From a checkpoint of a small encoder-decoder audio transcriber.
Training: 6600 steps, batches of 128.
Data: trained on read English sentences (LibriTTS-R), 15625 training examples, 54.1 epochs.
Rows from block 3 of the audio encoder of a small encoder-decoder audio transcriber, named by matrix and row number. Rows with one number within an expert belong to one neuron, the router's apart. Each number is 500 + 25 x the weight over its row's rms, rounded and kept within 0 to 999. All counts start at 0. Numbers have three digits each.
After each expert's rows are labels from the 100 clips, of 14976, where the router gives the expert most weight on average: "loudest band" is the band of the loudest frequency at the time of the peak. Only what is clearly more common there than usual is listed. The data: read English sentences (LibriTTS-R). In brackets: how many of the 100.
# router: slot weights (encoder.blocks.3.mlp.router.weight, 64x160), inputs 54-107
# up: expert up (encoder.blocks.3.mlp.up, 32x32x160), inputs 54-107
# down: expert down (encoder.blocks.3.mlp.down, 32x160x32, transposed), outputs 54-107

# expert 29
router.58:526495473454499511525521521468553490479458540537524519507517482486481506508501480512479513521507514518475495514493500526493523507469496454493477489486487445518467
router.59:531492454445529512505492530493540506451485507511511502507516497509477483512507505515497518498506512497505503517489496569493494496493506459513465500492465453494468
up.0:487534494521469517527483480536462518505476559537504501468516492513529561496500485485496532472509497473529479488541509476524502443462463484485471562502535489482492
down.0:531519483512476489461475533514451465578536503515525534507530503483509559495519526490491488528516493548520499543454462514471457507526486524467525544544499472484492
up.1:460524472453511493494516527457499519491519469495535510519459532523488541435499505506519506513486511534503472525480448525485532503512515540507508499516489501504496
down.1:528487544527473517491493528486536519461509507524487541483472514477497486519503461490499468491495478474491509516548495466523520486483508496496472499560555487467522
up.2:501489516489499536481521538438477487518486530522477515549425520512528470517463489506558494508464537536497518504449517483540517535492495481472484525496468466514507
down.2:457495492550463475473489521528491493472473482490554528530485514480549509470521474497518512509569507511522541486519479509436535495490518511536486452501479531492498
up.3:543484500529514504475507444514516501496466492502520516468539523450545556494503528486468526495506476495475526529484498506501513479448470495501521469462502491509484
down.3:505505496493540516534510505522490519540519483518510431486524483528467494462480500491462520461477503493522473493521526540507493491515492492470510471474523493468504
up.4:516513520564544475468527506512489498473465522506500505454524505472504513496508524493534530464503457453497562510519542463466492507475492493552468492504471485504486
down.4:508489511461507489482528527501477480473466498514491484501540523547468474509524515499485500497486475503523462525492487560564545502507435523500506513479508528516524
up.5:521495506514498472519531461495469480460454528477500486481546503496562509466495505494490486483484502461472553464508522498540519445489455544468489507526497507501486
down.5:502557513496479498515503498522476489502460475511497506483460478567508470465505528455523497466467527510522465533483440492537475504558502483497501509561525474507483
up.6:543462499508511516512471455477524502507503521488505475489548496408507502513513478476474470451530448458519506497518569486513495496488437522481515514470508492522493
down.6:499516514442547487484534492507467459513501501489461498489504471526496534487512489521493505488469541522512500498517502491482500532502497496515473550475510468525489
up.7:524456516519491530515524465496440501511502535457527477459540517440508544460490492494508449449506469481486536508511533508517474465460489481489500515507469514519531
down.7:539534531522508457527523522499481484506487479519496506495510463552503473470567527488469522477434526529487477485499490529523477493522477551507515501495520452511454
up.8:544501519496501538488503456536497497495507515472500523458578519465539495443511503512495482445495513464496538500509530476530480502527521483518510513501480515512513
down.8:541544487490472494514514491505477465511514477508526469522503460501457496472483533537495526493505498520506469532494483535498485509536498495500489528526552489522505
up.9:500482542485501478487507445524497519502506491527531478461531533470539518468534502486501455464546445477499513470521549494500472486462467491502510455504501499490491
down.9:473486487471525490520538478471516494473491483493499538493490432530540478473454500506521513542461530481483533527509473507537480518527494493501489513511480486523504
up.10:538497486498516490536458534495526494525515519533493495508469477525483509482495490508522532514516540532471429518530495482494492531504517463510506463498508447559485
down.10:466521540505481513487535503522521524514471479488525508475536471482476555542483463466502483502461506528489506487567535457489510487525499456493498450466501518445486
up.11:480508533526504519540505473523498507518495535523539489445511481480471459550483504489488510484498521487516516500512506484467522459527467524506515488470501487507522
down.11:471495519497498452506508499543464459515500510467465525501491467552494557504439526458498494496466495474514455505474478487523486497546493537521528553510513465523494
up.12:517483501528496531520511434533496497523480518526480558477534528465530500524492479537464482526496518474442521508464503489517525492487506512464490533503463480491510
down.12:550507490507516502492474558475483502485429498539461551489466497538504525481501516484508506499516550519548477510481466487443474491512508514515557515487513468514515
up.13:507503500502482483520500519496521513495493490520536501506414494526503540495508510531524513512513551566533479512508466517468546496495524481518544496468519484546458
down.13:499498497516477463465500501506468502511478440463451495535503496528488483519525444468479503523485488510483467483536508435503540479509491511517497430475485495506447
loudest band: 500 to 1000 Hz (55)

# expert 4
router.8:511493504493505499540525490490475525440514539509524477435498504521495484543498512515470471501500547523492483509522506497490506456497502446522489520513489483512491
router.9:499472486494499501543534496472485504480523547503496473433487501519511488539504512540481439499543526549490506477517492490497514478490490472503508542513510516519504
up.0:512519473504507458488519517502505498492498495491524517481532505553495463508486505550522512495492513482474474556507505474506524494476488494511428483472535486502478
down.0:517498542497531537509478516513534524494503528487510520541471526512502554487528521496517525548523461488492560482454531517474475579490487469520527541457461503505525
up.1:518498484486507496486476523515452510501523512514509535511515503552500470481506503464490485477548525469499536448456484504505510488468499534532516501557513526521494
down.1:530495534517489507517497485529516519508542481465473508491465488514492498517439510480495477514514520514495480486538544501470505493546531518501466471521497530536517
up.2:524511532525487499457538488479481462468493472470439487504477491470438525502480537530510456518496479502504475500495475475543515494548498502521509505543508553477473
down.2:486480522521525458524476507528483479514509558482492524462481493501500489517526503437517507481492495515539481515475557478475544517513496504478480468493514489507480
up.3:488559512512527561483508483460516481517479499411458548490500466477497505532520520528487480488490511495503502520496497508539500510514505523484463492489549492485496
down.3:529487453542503447536516491485535515500507516501532517455501536484509471525536476461484518544492500507476514533510486525508513526510516531490480484498527463517450
up.4:488510541474514491550509475530499516507460498527507488484497533508473517519508478450504514498478514476495484500539542542542487520532493510519499476490520475505506
down.4:512471530479471452516518499509548513457496516517522474486511526445480467520479496474484440493492472478504524497483484508513509515514516538484471508467470538489475
up.5:531470472537500516499486478522534506469468505455498527496516485465444517539528517484468483496543508471507518485506526495528478501501459531483541525493491549508500
down.5:503507476475512482517507502491476513502483524518536500536478500499522534513493517482485462525488483500533484546492506521484483512537486489478471467459489518538511
up.6:445542483498504473517487500522498512529485504499527519498493484535530494475481516488535468530499491536525501516545500515455525497453545458490475469505508518527544
down.6:513471494461491515504479530498509498567503544508504551504476511523506489522486480474516494525475498450502548515525493500532488480432517502526513549505475484505511
up.7:535476554525536529515515485484517477514553508514455488494524511504484470514519514505476496453496507457495499471537547490509463488489492521470532513503490517509509
down.7:452480505468491464471502496488510520510519469507475477508471526517481456472509479498526494519490491488503470534533529455516522478478481499480457473510489510470460
up.8:497530481495493519490500508549477483491480489513522526485495485540527514502459502463504520489462462514528477546542465518450487484536526443480483496441524513505493
down.8:502497490511505519517505491534523465532498480482501507535513500520497506489527513532492501543471464494490538494511545463463519511491501520472491532505457519531520
up.9:498509507513486477507506517562471487453474460463474479505574501480508499502502476488515512498486466464498496488485480503481492480530482489487574464458537517455530
down.9:468433505532562479447500526483511474518526491488494548488528508471470524525506454458476505519550509494492553477504516501538462484504537547508500538518515477522560
up.10:496542486461474527504534464506511464474477501476436532524525482491493552510492520522524486467499479522501446511501486473552493489509518527448472507488511526502485
down.10:505516481498487446495566518494536446503470500506475534490534517463522457530499550520495511442463489463476534515508499497495518510539465514482456513503511499500534
up.11:485487470488524498470505537527497496514509522500546511494500471501477494524469504496477488472499481529494501532488497520442447490487507440484443507479512500520527
down.11:529500515498533505545466494517515455565522550496493523518498482513476497466555511466558522533487516499439491505488507537495496512471532538514514506476448508540508
up.12:497496524482476507467499468557480459502532506442485488505544469467497495499484513508518520480499452465505475502480491474534518516469489507447494487552478545490536
down.12:464494499506523444447525516551466502467489512508511505467539486506479520520501500496512450486472522448542540494482502472506468473525519496476467494494531503536534
up.13:535498506517499510508512485537500450512542507440468513492549472473517469506474533525508523471518442491472516507432524482535485519485496494497539503505477519500487
down.13:520498519563498509475476481494509487516518525485487477472518421499480504489508497474476433510514542494555492464509509497485517503536530540522520509507513527493520
loudest band: 500 to 1000 Hz (50)

# expert 1
router.2:509542505436516488469515491512514495526446510516530547497508466522506484550529485447476474518515531475487515515531504486503465452524509476487464524523485483513517
router.3:502517501449514504493498493477513506509453482521518512493509438519485509543512502462499469494486526446520508528544509505480481469518521465486457486525446518480505
up.0:446506487473511480509514494489513495490483505543520512528508546489522472510527498510525500520490491481501499500575495485484529480530472495467480474446517537518484
down.0:533485520489534451495487478499431479445530565486498499515535487559463509486468535480504514538498462511533506488489560506493481548489507501511511497505498522503508
up.1:493501495472509491484537507469510479520470472493464515494447521490464534482530501474494478538475489535542519546489472489481503467488550522514496497456470526495515
down.1:509542512521481519514496499526526543535470535483511486506551499532465479520454533484487497485497503486465504457490525485525533523512452444527484508507518493452457
up.2:498480475496486502521473534562483507509480535522506490512445465515481517498482516451516500479503492536533513519502446498496477490468524534517476463492500517536492
down.2:510513535475515530518489446506480540525495467472484486488531469506495506486497498527471475482523455444536474510513500490457520498454521512505487480539461497469516
up.3:469497468489542522479528501483491478512515502478490533499454479520448504503519500529520487547464467563513520534508453536507517476454534506540505478467481525496528
down.3:504500500436513490485527553508504486513468483492502505506479486494492467506475455495522531462471438518515524508464518511492482534500474520482498502525520470471497
up.4:517484530480494546464506509487510481497470520482544509487591479435493528506490520547502491471493446477505518514519542501475497485496460499494487495508493538493464
down.4:499494468530519502518508521513516475524460507483517505472498483474539486504462526494498472501492522504503479510465482483524554504513481495535527521448500510485501
up.5:518495457495489516490497461503479504495466504473519555504516497506531506498506498477470525456512505494509506504488498518549515471520471476502523508509464480485480
down.5:485529527484497494501488544505500499507510497509481464520511497497499455475515486565503490517493471548499484550469494494496510504435480547518467492453550489524518
up.6:480551486494501514483470514500427485504470494517524486487484459519523506537513478501461544488494481491523477529513489498511508502507486484537512506505442475475479
down.6:491504484501487512548497486486549504495519479514471477506546506508513487493506440484515524494543459470495487500474491519503505528485449515494479486476497446501466
up.7:513508456490501479494535503504464531533520490492496482487455510502514472471519495517464495495477520514547543505429452504518516501532540455545499506477506528502476
down.7:497536521487527514542505486486497498539482510477510484533532540479506513496495452473513513535491503491475452535480515481496501524452497499490452500492459476512490
up.8:485529512466500474467545512470557493490464454510495528509542485512455477501510506504484499514495515518501458519467482521508504476535513502479444480490493513489474
down.8:503511502533468498490558485527508491512498483501555497483494520463535504498459476513480481483453482505529537493477478479533534525558458475480473508487485454487524
up.9:510505513521484505552514541477557494524462505524476482474501496488473528491503511508512467500502489512504476484501516506527509487508503479550428499489466481487494
down.9:501461479527461469473545548472508520509527519514480547509475508527491488522503542532506505480481507530457526468514511491450441512512499479504487501475508494519487
up.10:459520476511501509515504454473510468513470467505508566552473510495515497523474525503481505468485465488498496492521526516534476502545467495488507510495478523477467
down.10:469445529499486452471512494501500480499514522498528469497517521534489478513512489487542520499462484534487499529500502541500476459492517492486474500492493515514522
up.11:530493540482479496491467456513453483481473514456515518495548512450500518486517498488476480466528441459512549494501530495515545532491455493433512502511492504521480
down.11:526490507504553470496496515461513478494496495500511479491519460497534477506474524526509480486513546496516480493502471474501477527529504505535492496437556467427452
up.12:460512495489488498533560495511502481498492504547556493545520514468526486510495511454519518531475448473498564478506495501526495490476499503455480496471495521484473
down.12:494497504549532460494471505507474513467512502443532529491532487480489516482542511478464496502506492484531528546504532522467468468465531466510525483477533514501504
up.13:519508493525525507491468515507501458491517533536495489475554467502501511499531521520475502487515493494488470516570517481484521473490475512465504528544425483536486
down.13:531544518492457521476488488520541517483509460498470507460502501496495494451455495524513505507528485515477492514450443499519496503494494457528536478496536517471484
loudest band: 500 to 1000 Hz (34)

# expert 18
router.36:490502465483479528496512508467546471514463508519515522478501493502474535502536505518473507485497542528498496548504480495475517460508533494496508522483529461511470
router.37:479514471480505494514542461498498541489489534517529506440508491538496511513483507533481515462492522528482516504484499491467495444548513458529478572484523510493535
up.0:495531452485482474499504537508493530499439469514524512507498497508467502505470546453490481486498501529450491504508482516536517502509489501506492525485530491466520
down.0:527539482507492495512460514511504453500478523520487512481506480504464533502512513489485509495512507466489575466550465466463496508513516535502508506506483510497542
up.1:483495460479491495434479494457518476473470500488487526513536487490458496479456478481485495528499463443474520502478469529514481508492546500526492483527478539492519
down.1:511531498493502478489510505495454453497503493537515523519476525448472493484504459499503486535493502477508531473480463551524511516477478539467489495498463543486468
up.2:471491486491491475511455508528511525533477519473547481481512521472536507544502511451480485498475515479477499523508527515484524502513459528494468514517488488518487
down.2:488566533490535482501473490496461470485472511469519504502515489496503515501490491485481517491497498511541489515493549508519494497504534501476511470500529527477514
up.3:488520427505486437502509519536437553487512489491510471487514525519505454492451482497526489506487525483488451488477491509535536521521473537508473497539515496484481
down.3:518457484475548480507505518537483472466501521472493485496510480493466498553476505495490470479505488492476484522510514515495460530492463535487457513487471476515482
up.4:525490468477454466522464545542484496516513471490508498480496504522488484458530488498509472529478565469508488518499464523461525506534528517552495493454519436505509
down.4:554486499476543515520468507483481490495473472475478484489509499489488535485482522501493512495528504528522487507513511500471521493481475486487537459492531525530525
up.5:518509499508501498525468516556455512495504523522492461499516505500503492522461476510506499440499500551545567532504508522473500493517506473521479501534529496502506
down.5:478524495463529485455492493515470487499483465475425484506520528514515544483521533490495549480485482488503519546511484493542490514505504502478522463495490460477497
up.6:476505476492529479507561491472501463482491492504496496501481493551483488478472517542541474512449531495509464525488521499520510476465499493506476501495514504489502
down.6:490463510494506516496486472492522492487483480495502510445518508535500498515476518495471517497495482441534528519507497462487490502459539529530542501486519543541492
up.7:511488514499494474482503505508470527529524526490503532462485518497501524479549482495537475527517551477546529491552451488444480498534555462504476488488488471508520
down.7:499567497513504506499497511468507490499519525489487471526498520537465539511490517509535539526495516536525512519516474506504506534474517460474494451522467495502468
up.8:538461518501465525490499475507507487489494500469500473499549483447511513487509532494504463480495478472500503509544540493506481482523470504442500491535456547502495
down.8:476501519475517521497508501498495533476514524517468518489516527529439456456528452518458516512483511472506477494479521519518505483494519508530553451476527517492504
up.9:467504493457479488478533518533469478500504531520505530462507496527515521506536500503514504546455574510517531509536491518454503495493524489540486497497521451513531
down.9:495506489513530512507509493526490446520515463462497457530514506502503498491466519492518510475455516529501523488532487473484510543450539507496511470476484456539478
up.10:502468492493521479483527472534504484522486501508495515495548517518532528502502492457494480522512515480466437502497541494508465495496493519463485520515466526546516
down.10:517495511481464513523490523478512514462533498495502506524508528468506434496517454533500506507491533502502497479474545554492502499460515523540498502482521482483449
up.11:440496492483499494500481504493501463486503489520526516512493481506543504510534488534497533504467529505519550517517465502481530482508514525494494477509492524516518
down.11:521528457476587543533488519530467508526477471447473508499516511519462515526453503486464477516497491476531529480447490529532511514491542495527509549508509451456513
up.12:511525492441524497533517502460513511504463496502480462497536502500485514495520482449494484501442473533511515507524506492496473519554536520528459519515540453475485
down.12:507519490499498493481440520480540511526459489498492513513496477524505495489504531475512494475504516473507507536505486498485516520471506506426511461477494500534502
up.13:537483489510483524518452483573456493495564499506487489500560510485484512465479486466517486492531461520526507485472535499514481501496458496447553488520434535535487
down.13:503496512481527504458480500509486488512540475529470515496508445502448482489541443512492507490531499477540479446499515497468477471533521535514504504530547521493484
loudest band: 250 to 500 Hz (40)

# expert 7
router.14:510528526487484514495521485472527552463508504484499504452508472514499508485489482549507486491514510497481517504526510522515461476520520447538514475514510491469473
router.15:509503545497495517484500483467529548450516482478493499464497465493502499496492476547511509498489520491490518506541520525501480482523522451527501473498485469451470
up.0:527497533519528514520500482488486493468471491540518488493504499477484515544488521532434559504477530489513538489507517511514489498541457488502556490521559473468477
down.0:507510516494488516481543508507548518502480460524486477488526470470505510539524499497458511483491556502558535508489556501500513468506505509513509558463486492464493
up.1:541490540453510489506514480520505454493495526514522524508497483477442482467444496500493482463523488504495470465486555516498505492470515492496494550515476539515516
down.1:506509471531467531528478459500493473494535493452483455480483515511557484498537452531494506487522481503505518479479491470460436488508510463501513525558482480485531
up.2:525466491545516509513516526529491537521487505531507479474531490484506515450479508521459540471501452483450523481526524491547491492529492496462538519531487513537452
down.2:486478517524578516511523494473533504487487488549487529486541467455481491518481534515493494498514518508507502516491507486484455523495528512526503501485511463478527
up.3:457510488487516499536479514493495538513507472518464483589471540504551507511458511540502541508523506473514526486503463500519546508486529509511521524516511530487474
down.3:509492489502509520520482578502519518445476517528477520467475496492550530448475507438510512491466495496522506471531498446500444452536478525455505481523514509477554
up.4:485511496452458521530528513472478469498547479499504536511481536538514495479529514484483492541500535493488465483478502506508523496535498477506421483542503494482472
down.4:517528534495563517500462462507502520508467506499549495529490520508496498546508534456520485502525483500526498503504508536474515509523436510495496533520477488490504
up.5:462455510545484467529531509494506525487508476498459526507451561536485503511539473546514483540475497497509520492528523484489455498491537493503480519491473547500529
down.5:499525510515503478510514505466490514522516504460517518511507512490494465468465494502477467485480468523524483512487533508511510480463457489501498479523515433476528
up.6:522500475481477492503484517481460464489512527526474481499552449521481463486491518494522478505551470505522541516512503485463507471478512523514502455519516498537536
down.6:467492504502488514508452531508456478480538505487545540518484474483492503493491490478516453520468508455497460546456509523468488533471510511505559490514512546510503
up.7:493518497500537519498516489478502541504499543504505490499462498506456514541513520518514488459468535515549498514481488518511532560548488461510499503457546521499510
down.7:537531542521492505518482463520500502528462485524542485506477519511488521455509505489473539441487484536513511470510531488502580476517456518489489491448511460560513
up.8:495513488525533504475528483474528529467512511459512492491420508524497544498547508507538476547511534528505478534519456514481488506510493481534553454521541474493511
down.8:492504521501516503508496482475513475531465476480529479519520516507498515501469500522493498518486499507480490451492530458541528478476518493483530495453505473476500
up.9:485536506475489501488541501474519522489545519487518482465440490551473500463543528499547494524514549535502493518533477486448521488519521473543523480483530519541529
down.9:502498523508518476500505446487490476536497532508502526466520468491489486441481504495525521525495490490521465480521524539507541494496472476503520471505514473504433
up.10:474515505458476492512491479468496511509490481516469472474446502507488519487521517522484496514457547546506480522561464524449517459504530446521493526463524506511478
down.10:497478493541499444484512522530518463497512478461474476488539527493477472499498502507473521509536515514470519448515526488480523475440461472457479509493453496483488
up.11:546497522489504509523526471517480528489539445476497478493418491548499519493489489532487486565518517502503491495501481505500495435491523499512516458519485518509513
down.11:504521497519528503467520511490485480513478475408500504516519467505504475548461492499501450522512516500550496434476498502483484500481513458477504491553492487538530
up.12:462501478521476478499513490498453502497503511512521495479420508520508507456533553485524489516502531540481469472492479527472508514523532472513504456498495506520534
down.12:513545503491554475487506481510467486505461470457468510466511481529502459521475491515516507529487522483484482533471496529510578521468493481526511465481493541516506
up.13:480513482486541511520470487480495513471458504469507509512577518511549536477508526496496514452524483512483489538465509484462498513509490550540516505514506479504500
down.13:452449490457465506444484528494469516536448511526496540441497490518515532484512482504475518478493537498499541496513492515519479502482516513508502523482547468517499
loudest band: 250 to 500 Hz (47)

# expert 22
router.44:459529518473496480476546500471524525454483523469524482454492464521495478516506533555516485498476531482526480517524508478443505480504487471536463476506511493520523
router.45:464550504460518521466544524490522527444474525506512530479517464516506477525521510528522514478494507499523504511493498489485488486517497494492505511471516465478485
up.0:505483481500487523488522476474542546507513521516498480499485496507484555519486508444460501468501470511508511507555508507481437465478514481527515490471509535519501
down.0:534505502452497502502508542535513527531512473473531525502504500490480600495481480466502527483564565513515492479464526498514517489494490499491479487478498528519481
up.1:483521479511494529516484517554492479495449485548519492509497509509524475486534485480515485526537473460553493500512508494502530501541481574486487522521499508471501
down.1:505496490497490494507526505526483449462475541481511553522506464483504527524517475488490481484535507453534535546501529493518488493458528502464475508556488502493513
up.2:471511480501478512491441502514497520510524476496524459494543493514502478488498473499507527511431478461502520525531502529480516495495484489505512440495527520485537
down.2:501531483531472526460445489449491526479469497513576518502490491522505498506536480511519527503462516529525432478490521508488538502502502507493472464539518508503516
up.3:529499459540499468517476496484498518518527495504517503509521504489475435527506504529509487500504469478434485487476485481485509503504480512498524493494497493490534
down.3:485499507520513488467458482527473480518515482509496462483463489486504479510549450489439502560477513490477507487538507475487516490534556501501529491479459488540531
up.4:479498485484490507509521507545461538494503489523490495501494492537504488469505503498501497484505516477519454476511525473496497515511502541467470474532495515539451
down.4:511491560513505517521518507496487482499508532502525502457510499496534494493517528499455466472538511458511475496485569457473432477468478520540485524463488468515494
up.5:479522505549525474529496534544511527531507489486502533499513485479477490502482493479527471492520507540507466469477502477500516523450491525542492510552508521538449
down.5:494488511526427514539488521530463524518478464472492498499523469499513518499473481462512510479490532494497484522516523491549513509502547503469489497455472473543496
up.6:488481498506501491519507480522504476474498517512500529473480508491495492493496523507481504499476518551565523500528539479464511497513515507483483515492531498563529
down.6:481528509521496526514487489482449472503455483533527542500510489540499521506479474480504493489483467506466491501503525526564513510505483508487482540464510478489470
up.7:507521478479471490518453516528449542491515511489477505490508519503474509490530481491513490506479522456510523542516501502516479484530509549486499489532465477511545
down.7:470523519530532521507472465470516491476489504490499479501511524497540421487487481508535495535526483482488426468513509466546485476511491482517484505556493491491520
up.8:513517500484529525515496503504503477519490477524502530510550536466498498467509494506471505449564482489517477504482527511503503468504497510501513501497505563477476
down.8:475500510466506499504518497495465540460514522469475517505550477486481469472484517554504491456515525486492519494477502495494482498512491515508478514502522488491506
up.9:475503485513480465475457508486515560491506434522535499516500534521503507439505485484473538515467504516519492543509465542482481485529552523505497484474493521484460
down.9:516499489491491486494518500544510559479493516492485491475541493522472440477495482452511535524450474510465527505469461515526494520522492459502514503523510497476486
up.10:488522513492494509504488560566457465497530509529502460509528496497544505511498503485525480484523516486516480506496499472486513482473458516491482494518465481522469
down.10:478450532510463496493486466494481470482490503469472514504474495484520494527483479505528449513485502498472491498492507492487471509482492480475466519502510481490498
up.11:487497486524460535543525467476510504510506513524474528483487496535482478481516486481525471512454488484470479472548475506515489463531518536490455488548477496485536
down.11:491502527544483456513497472507446483516496454487477481462491481503493519492505481499497489512513487532493498510497490488507492495479531478525514465505464521463516
up.12:481490528506494482523524498529506510507482516487490516490522493473498461487485514507492458473515476526509451486495526479504511519493474498490492487540477493531485
down.12:494470515532486562471480509516497476466522503504499483496535468469510480507506503514525483517448524472467471471524545481504495477499477498504473515473497481463523
up.13:461501498523495515484474483528503499514486495500513542505512500466536490512493483481475494483557490521500467532500528492534476492462495548485490540504512507505526
down.13:493471465529484506494483452537457513461502482475511491489498498461520527509482524473518522481521578494510504472483526502510506481509493509476462486522531524475488
loudest band: 250 to 500 Hz (44)

# expert 8
router.16:493484472492493485476550489515530491507475515510514538446502487485519498502457475497464477476486474471513504505511509470502453480576507509477467524501529543529494
router.17:482478481487532488502532489509547496504461530534544520447485487469512518525464492485456481459485451489521503507535525495487465461546504484463486536485521529513516
up.0:494484514516546523499490486519459475500500521502496474522509495495537493494495529446517506496501493486486492478485451458533520506463486539466531521475451511488518
down.0:523501501516528520540474470484473473481498520498492506500491502498505522491498484492473475510499523520539529458482483502505490501474536496477508498488497520496521
up.1:475497498515517471550532486471485529511482481495505490492532493509461492528482566525514482477478479568512507547527504490512522510473510499472505476496523471492495
down.1:512442481501463505482525454482506496471502484507506499527490504490512528457554490536482473548517449483529498479509484470525473475514517506471512520525496517483500
up.2:510532518520502528525463470516514504516502506547517482497550466515515521490523538479488539478508507486514519497523546478469487470465515481481530515514517562507498
down.2:487474483528469461460460504480497497498522544508539461506503481530521511519531528501557529490504502497496502473518512507521525489514482523518520482545527525491493
up.3:510488499509513512473557471537488479482498479514497523518548521498552538474528522516544546473488470482490492489504509498534506509483467489509503501488513519476515
down.3:496475467522489452501509489517513520471499505491500498490531498521514488462482471544502541480480472478450523521500486521500539519501532473482502477497523484480534
up.4:533488489503488484475527473501496472472509505481477479508543503541488489497503515487536448500505476499493465444529543492517530517480495486482446488533469538515506
down.4:531527489511517488551534478493532478513486526498531522485500482506541518518490534531516512492500494497514487549510538481521493480535506464500460502485518515485511
up.5:511502469513449535503510497484564500515511497508480451530467513486532508469479513483479540498500502496478509526513485484484475510521510445507500506537456519516503
down.5:472462506456491512516519490512504504480488472442474513483467497512516508528472537464472480486499472511495479530510558471523531526497478462469476431536509502529485
up.6:513474503464537493518531517501518468507500534532513464473462462486511502509528501500512468518486512493497519461523496502505515495519548498484438535526501456491551
down.6:496509527507529520448504508509515522517519484504551499505517492496509487474495449461485505473475508525525534496472529542521519520498495517500534515546490481460461
up.7:529509522473489506478504467546451479494517511553452505509550512539550498462516487494523546498501513473490548475488462476546506488470489511482530526512497544517484
down.7:472454515525466493496490479489471511455543504504498491475560473474542507541448469508527491472502486489526479503506525544518536488526533506497501509524474469463528
up.8:508510510484493496491546493486497509466509463472479540464479512459495484530461482481461497504507489450479477515513540505521495494531456492480521516475545581532481
down.8:479539525462518478497466510492498519508518522483583492554527513500495476500491532491507470509518496524484467519484521490540470507496465494525511514497509529532490
up.9:533485503492484471510502530525469502509516502539463501509506510545500534450472459502512489499486508530482494460529476510507479504481558495519469499508484486493505
down.9:509491514478516471545528495524523474494464479521513499517498538492487503477490527486504493509463515523464539472557509492515500484499490526463491526494465473499498
up.10:518478453482491494472500527513492480432492505511495494506477482484500534536513506490482473493487498459509502513527494512467520509484486546437530538457478531492495
down.10:488517522509541502517464521443528524508512494468502521514521496480482523480508496530500505508484508500511562548490507542442485502477500490541524480491471519538497
up.11:476472487510496484501524513484491476475511527493513496473485509484463527490546493470467435505477496474510484485522528547509506494506534502490493510486498521490526
down.11:511513505470489513466498505475552522522532518490537495484508475515524521474524487469483515507524533488487543501435499530483479494504449496518489521486520477496503
up.12:531419479514518495443528503518503466491489494495485560470499481477525555503527507508492442536504520478495506474517526498506475504520525506438515519500462549471491
down.12:539534470519526458550478502483472499453531506489552483512477472535538485496526493516543493517513462531506514554490493496467513493520520489520503466507519496515480
up.13:491497509499526537507515479471521482461504528466536503498521468449522508533478534558476492481517474495486512530498556499477501496452461429482526508500496535518481
down.13:464503497472505487497473487463534492478545508472562497513525477529516446487497544514508491479491515483535506511527497502535474493505474461510429468509541479515469
loudest band: 2000 to 4000 Hz (42)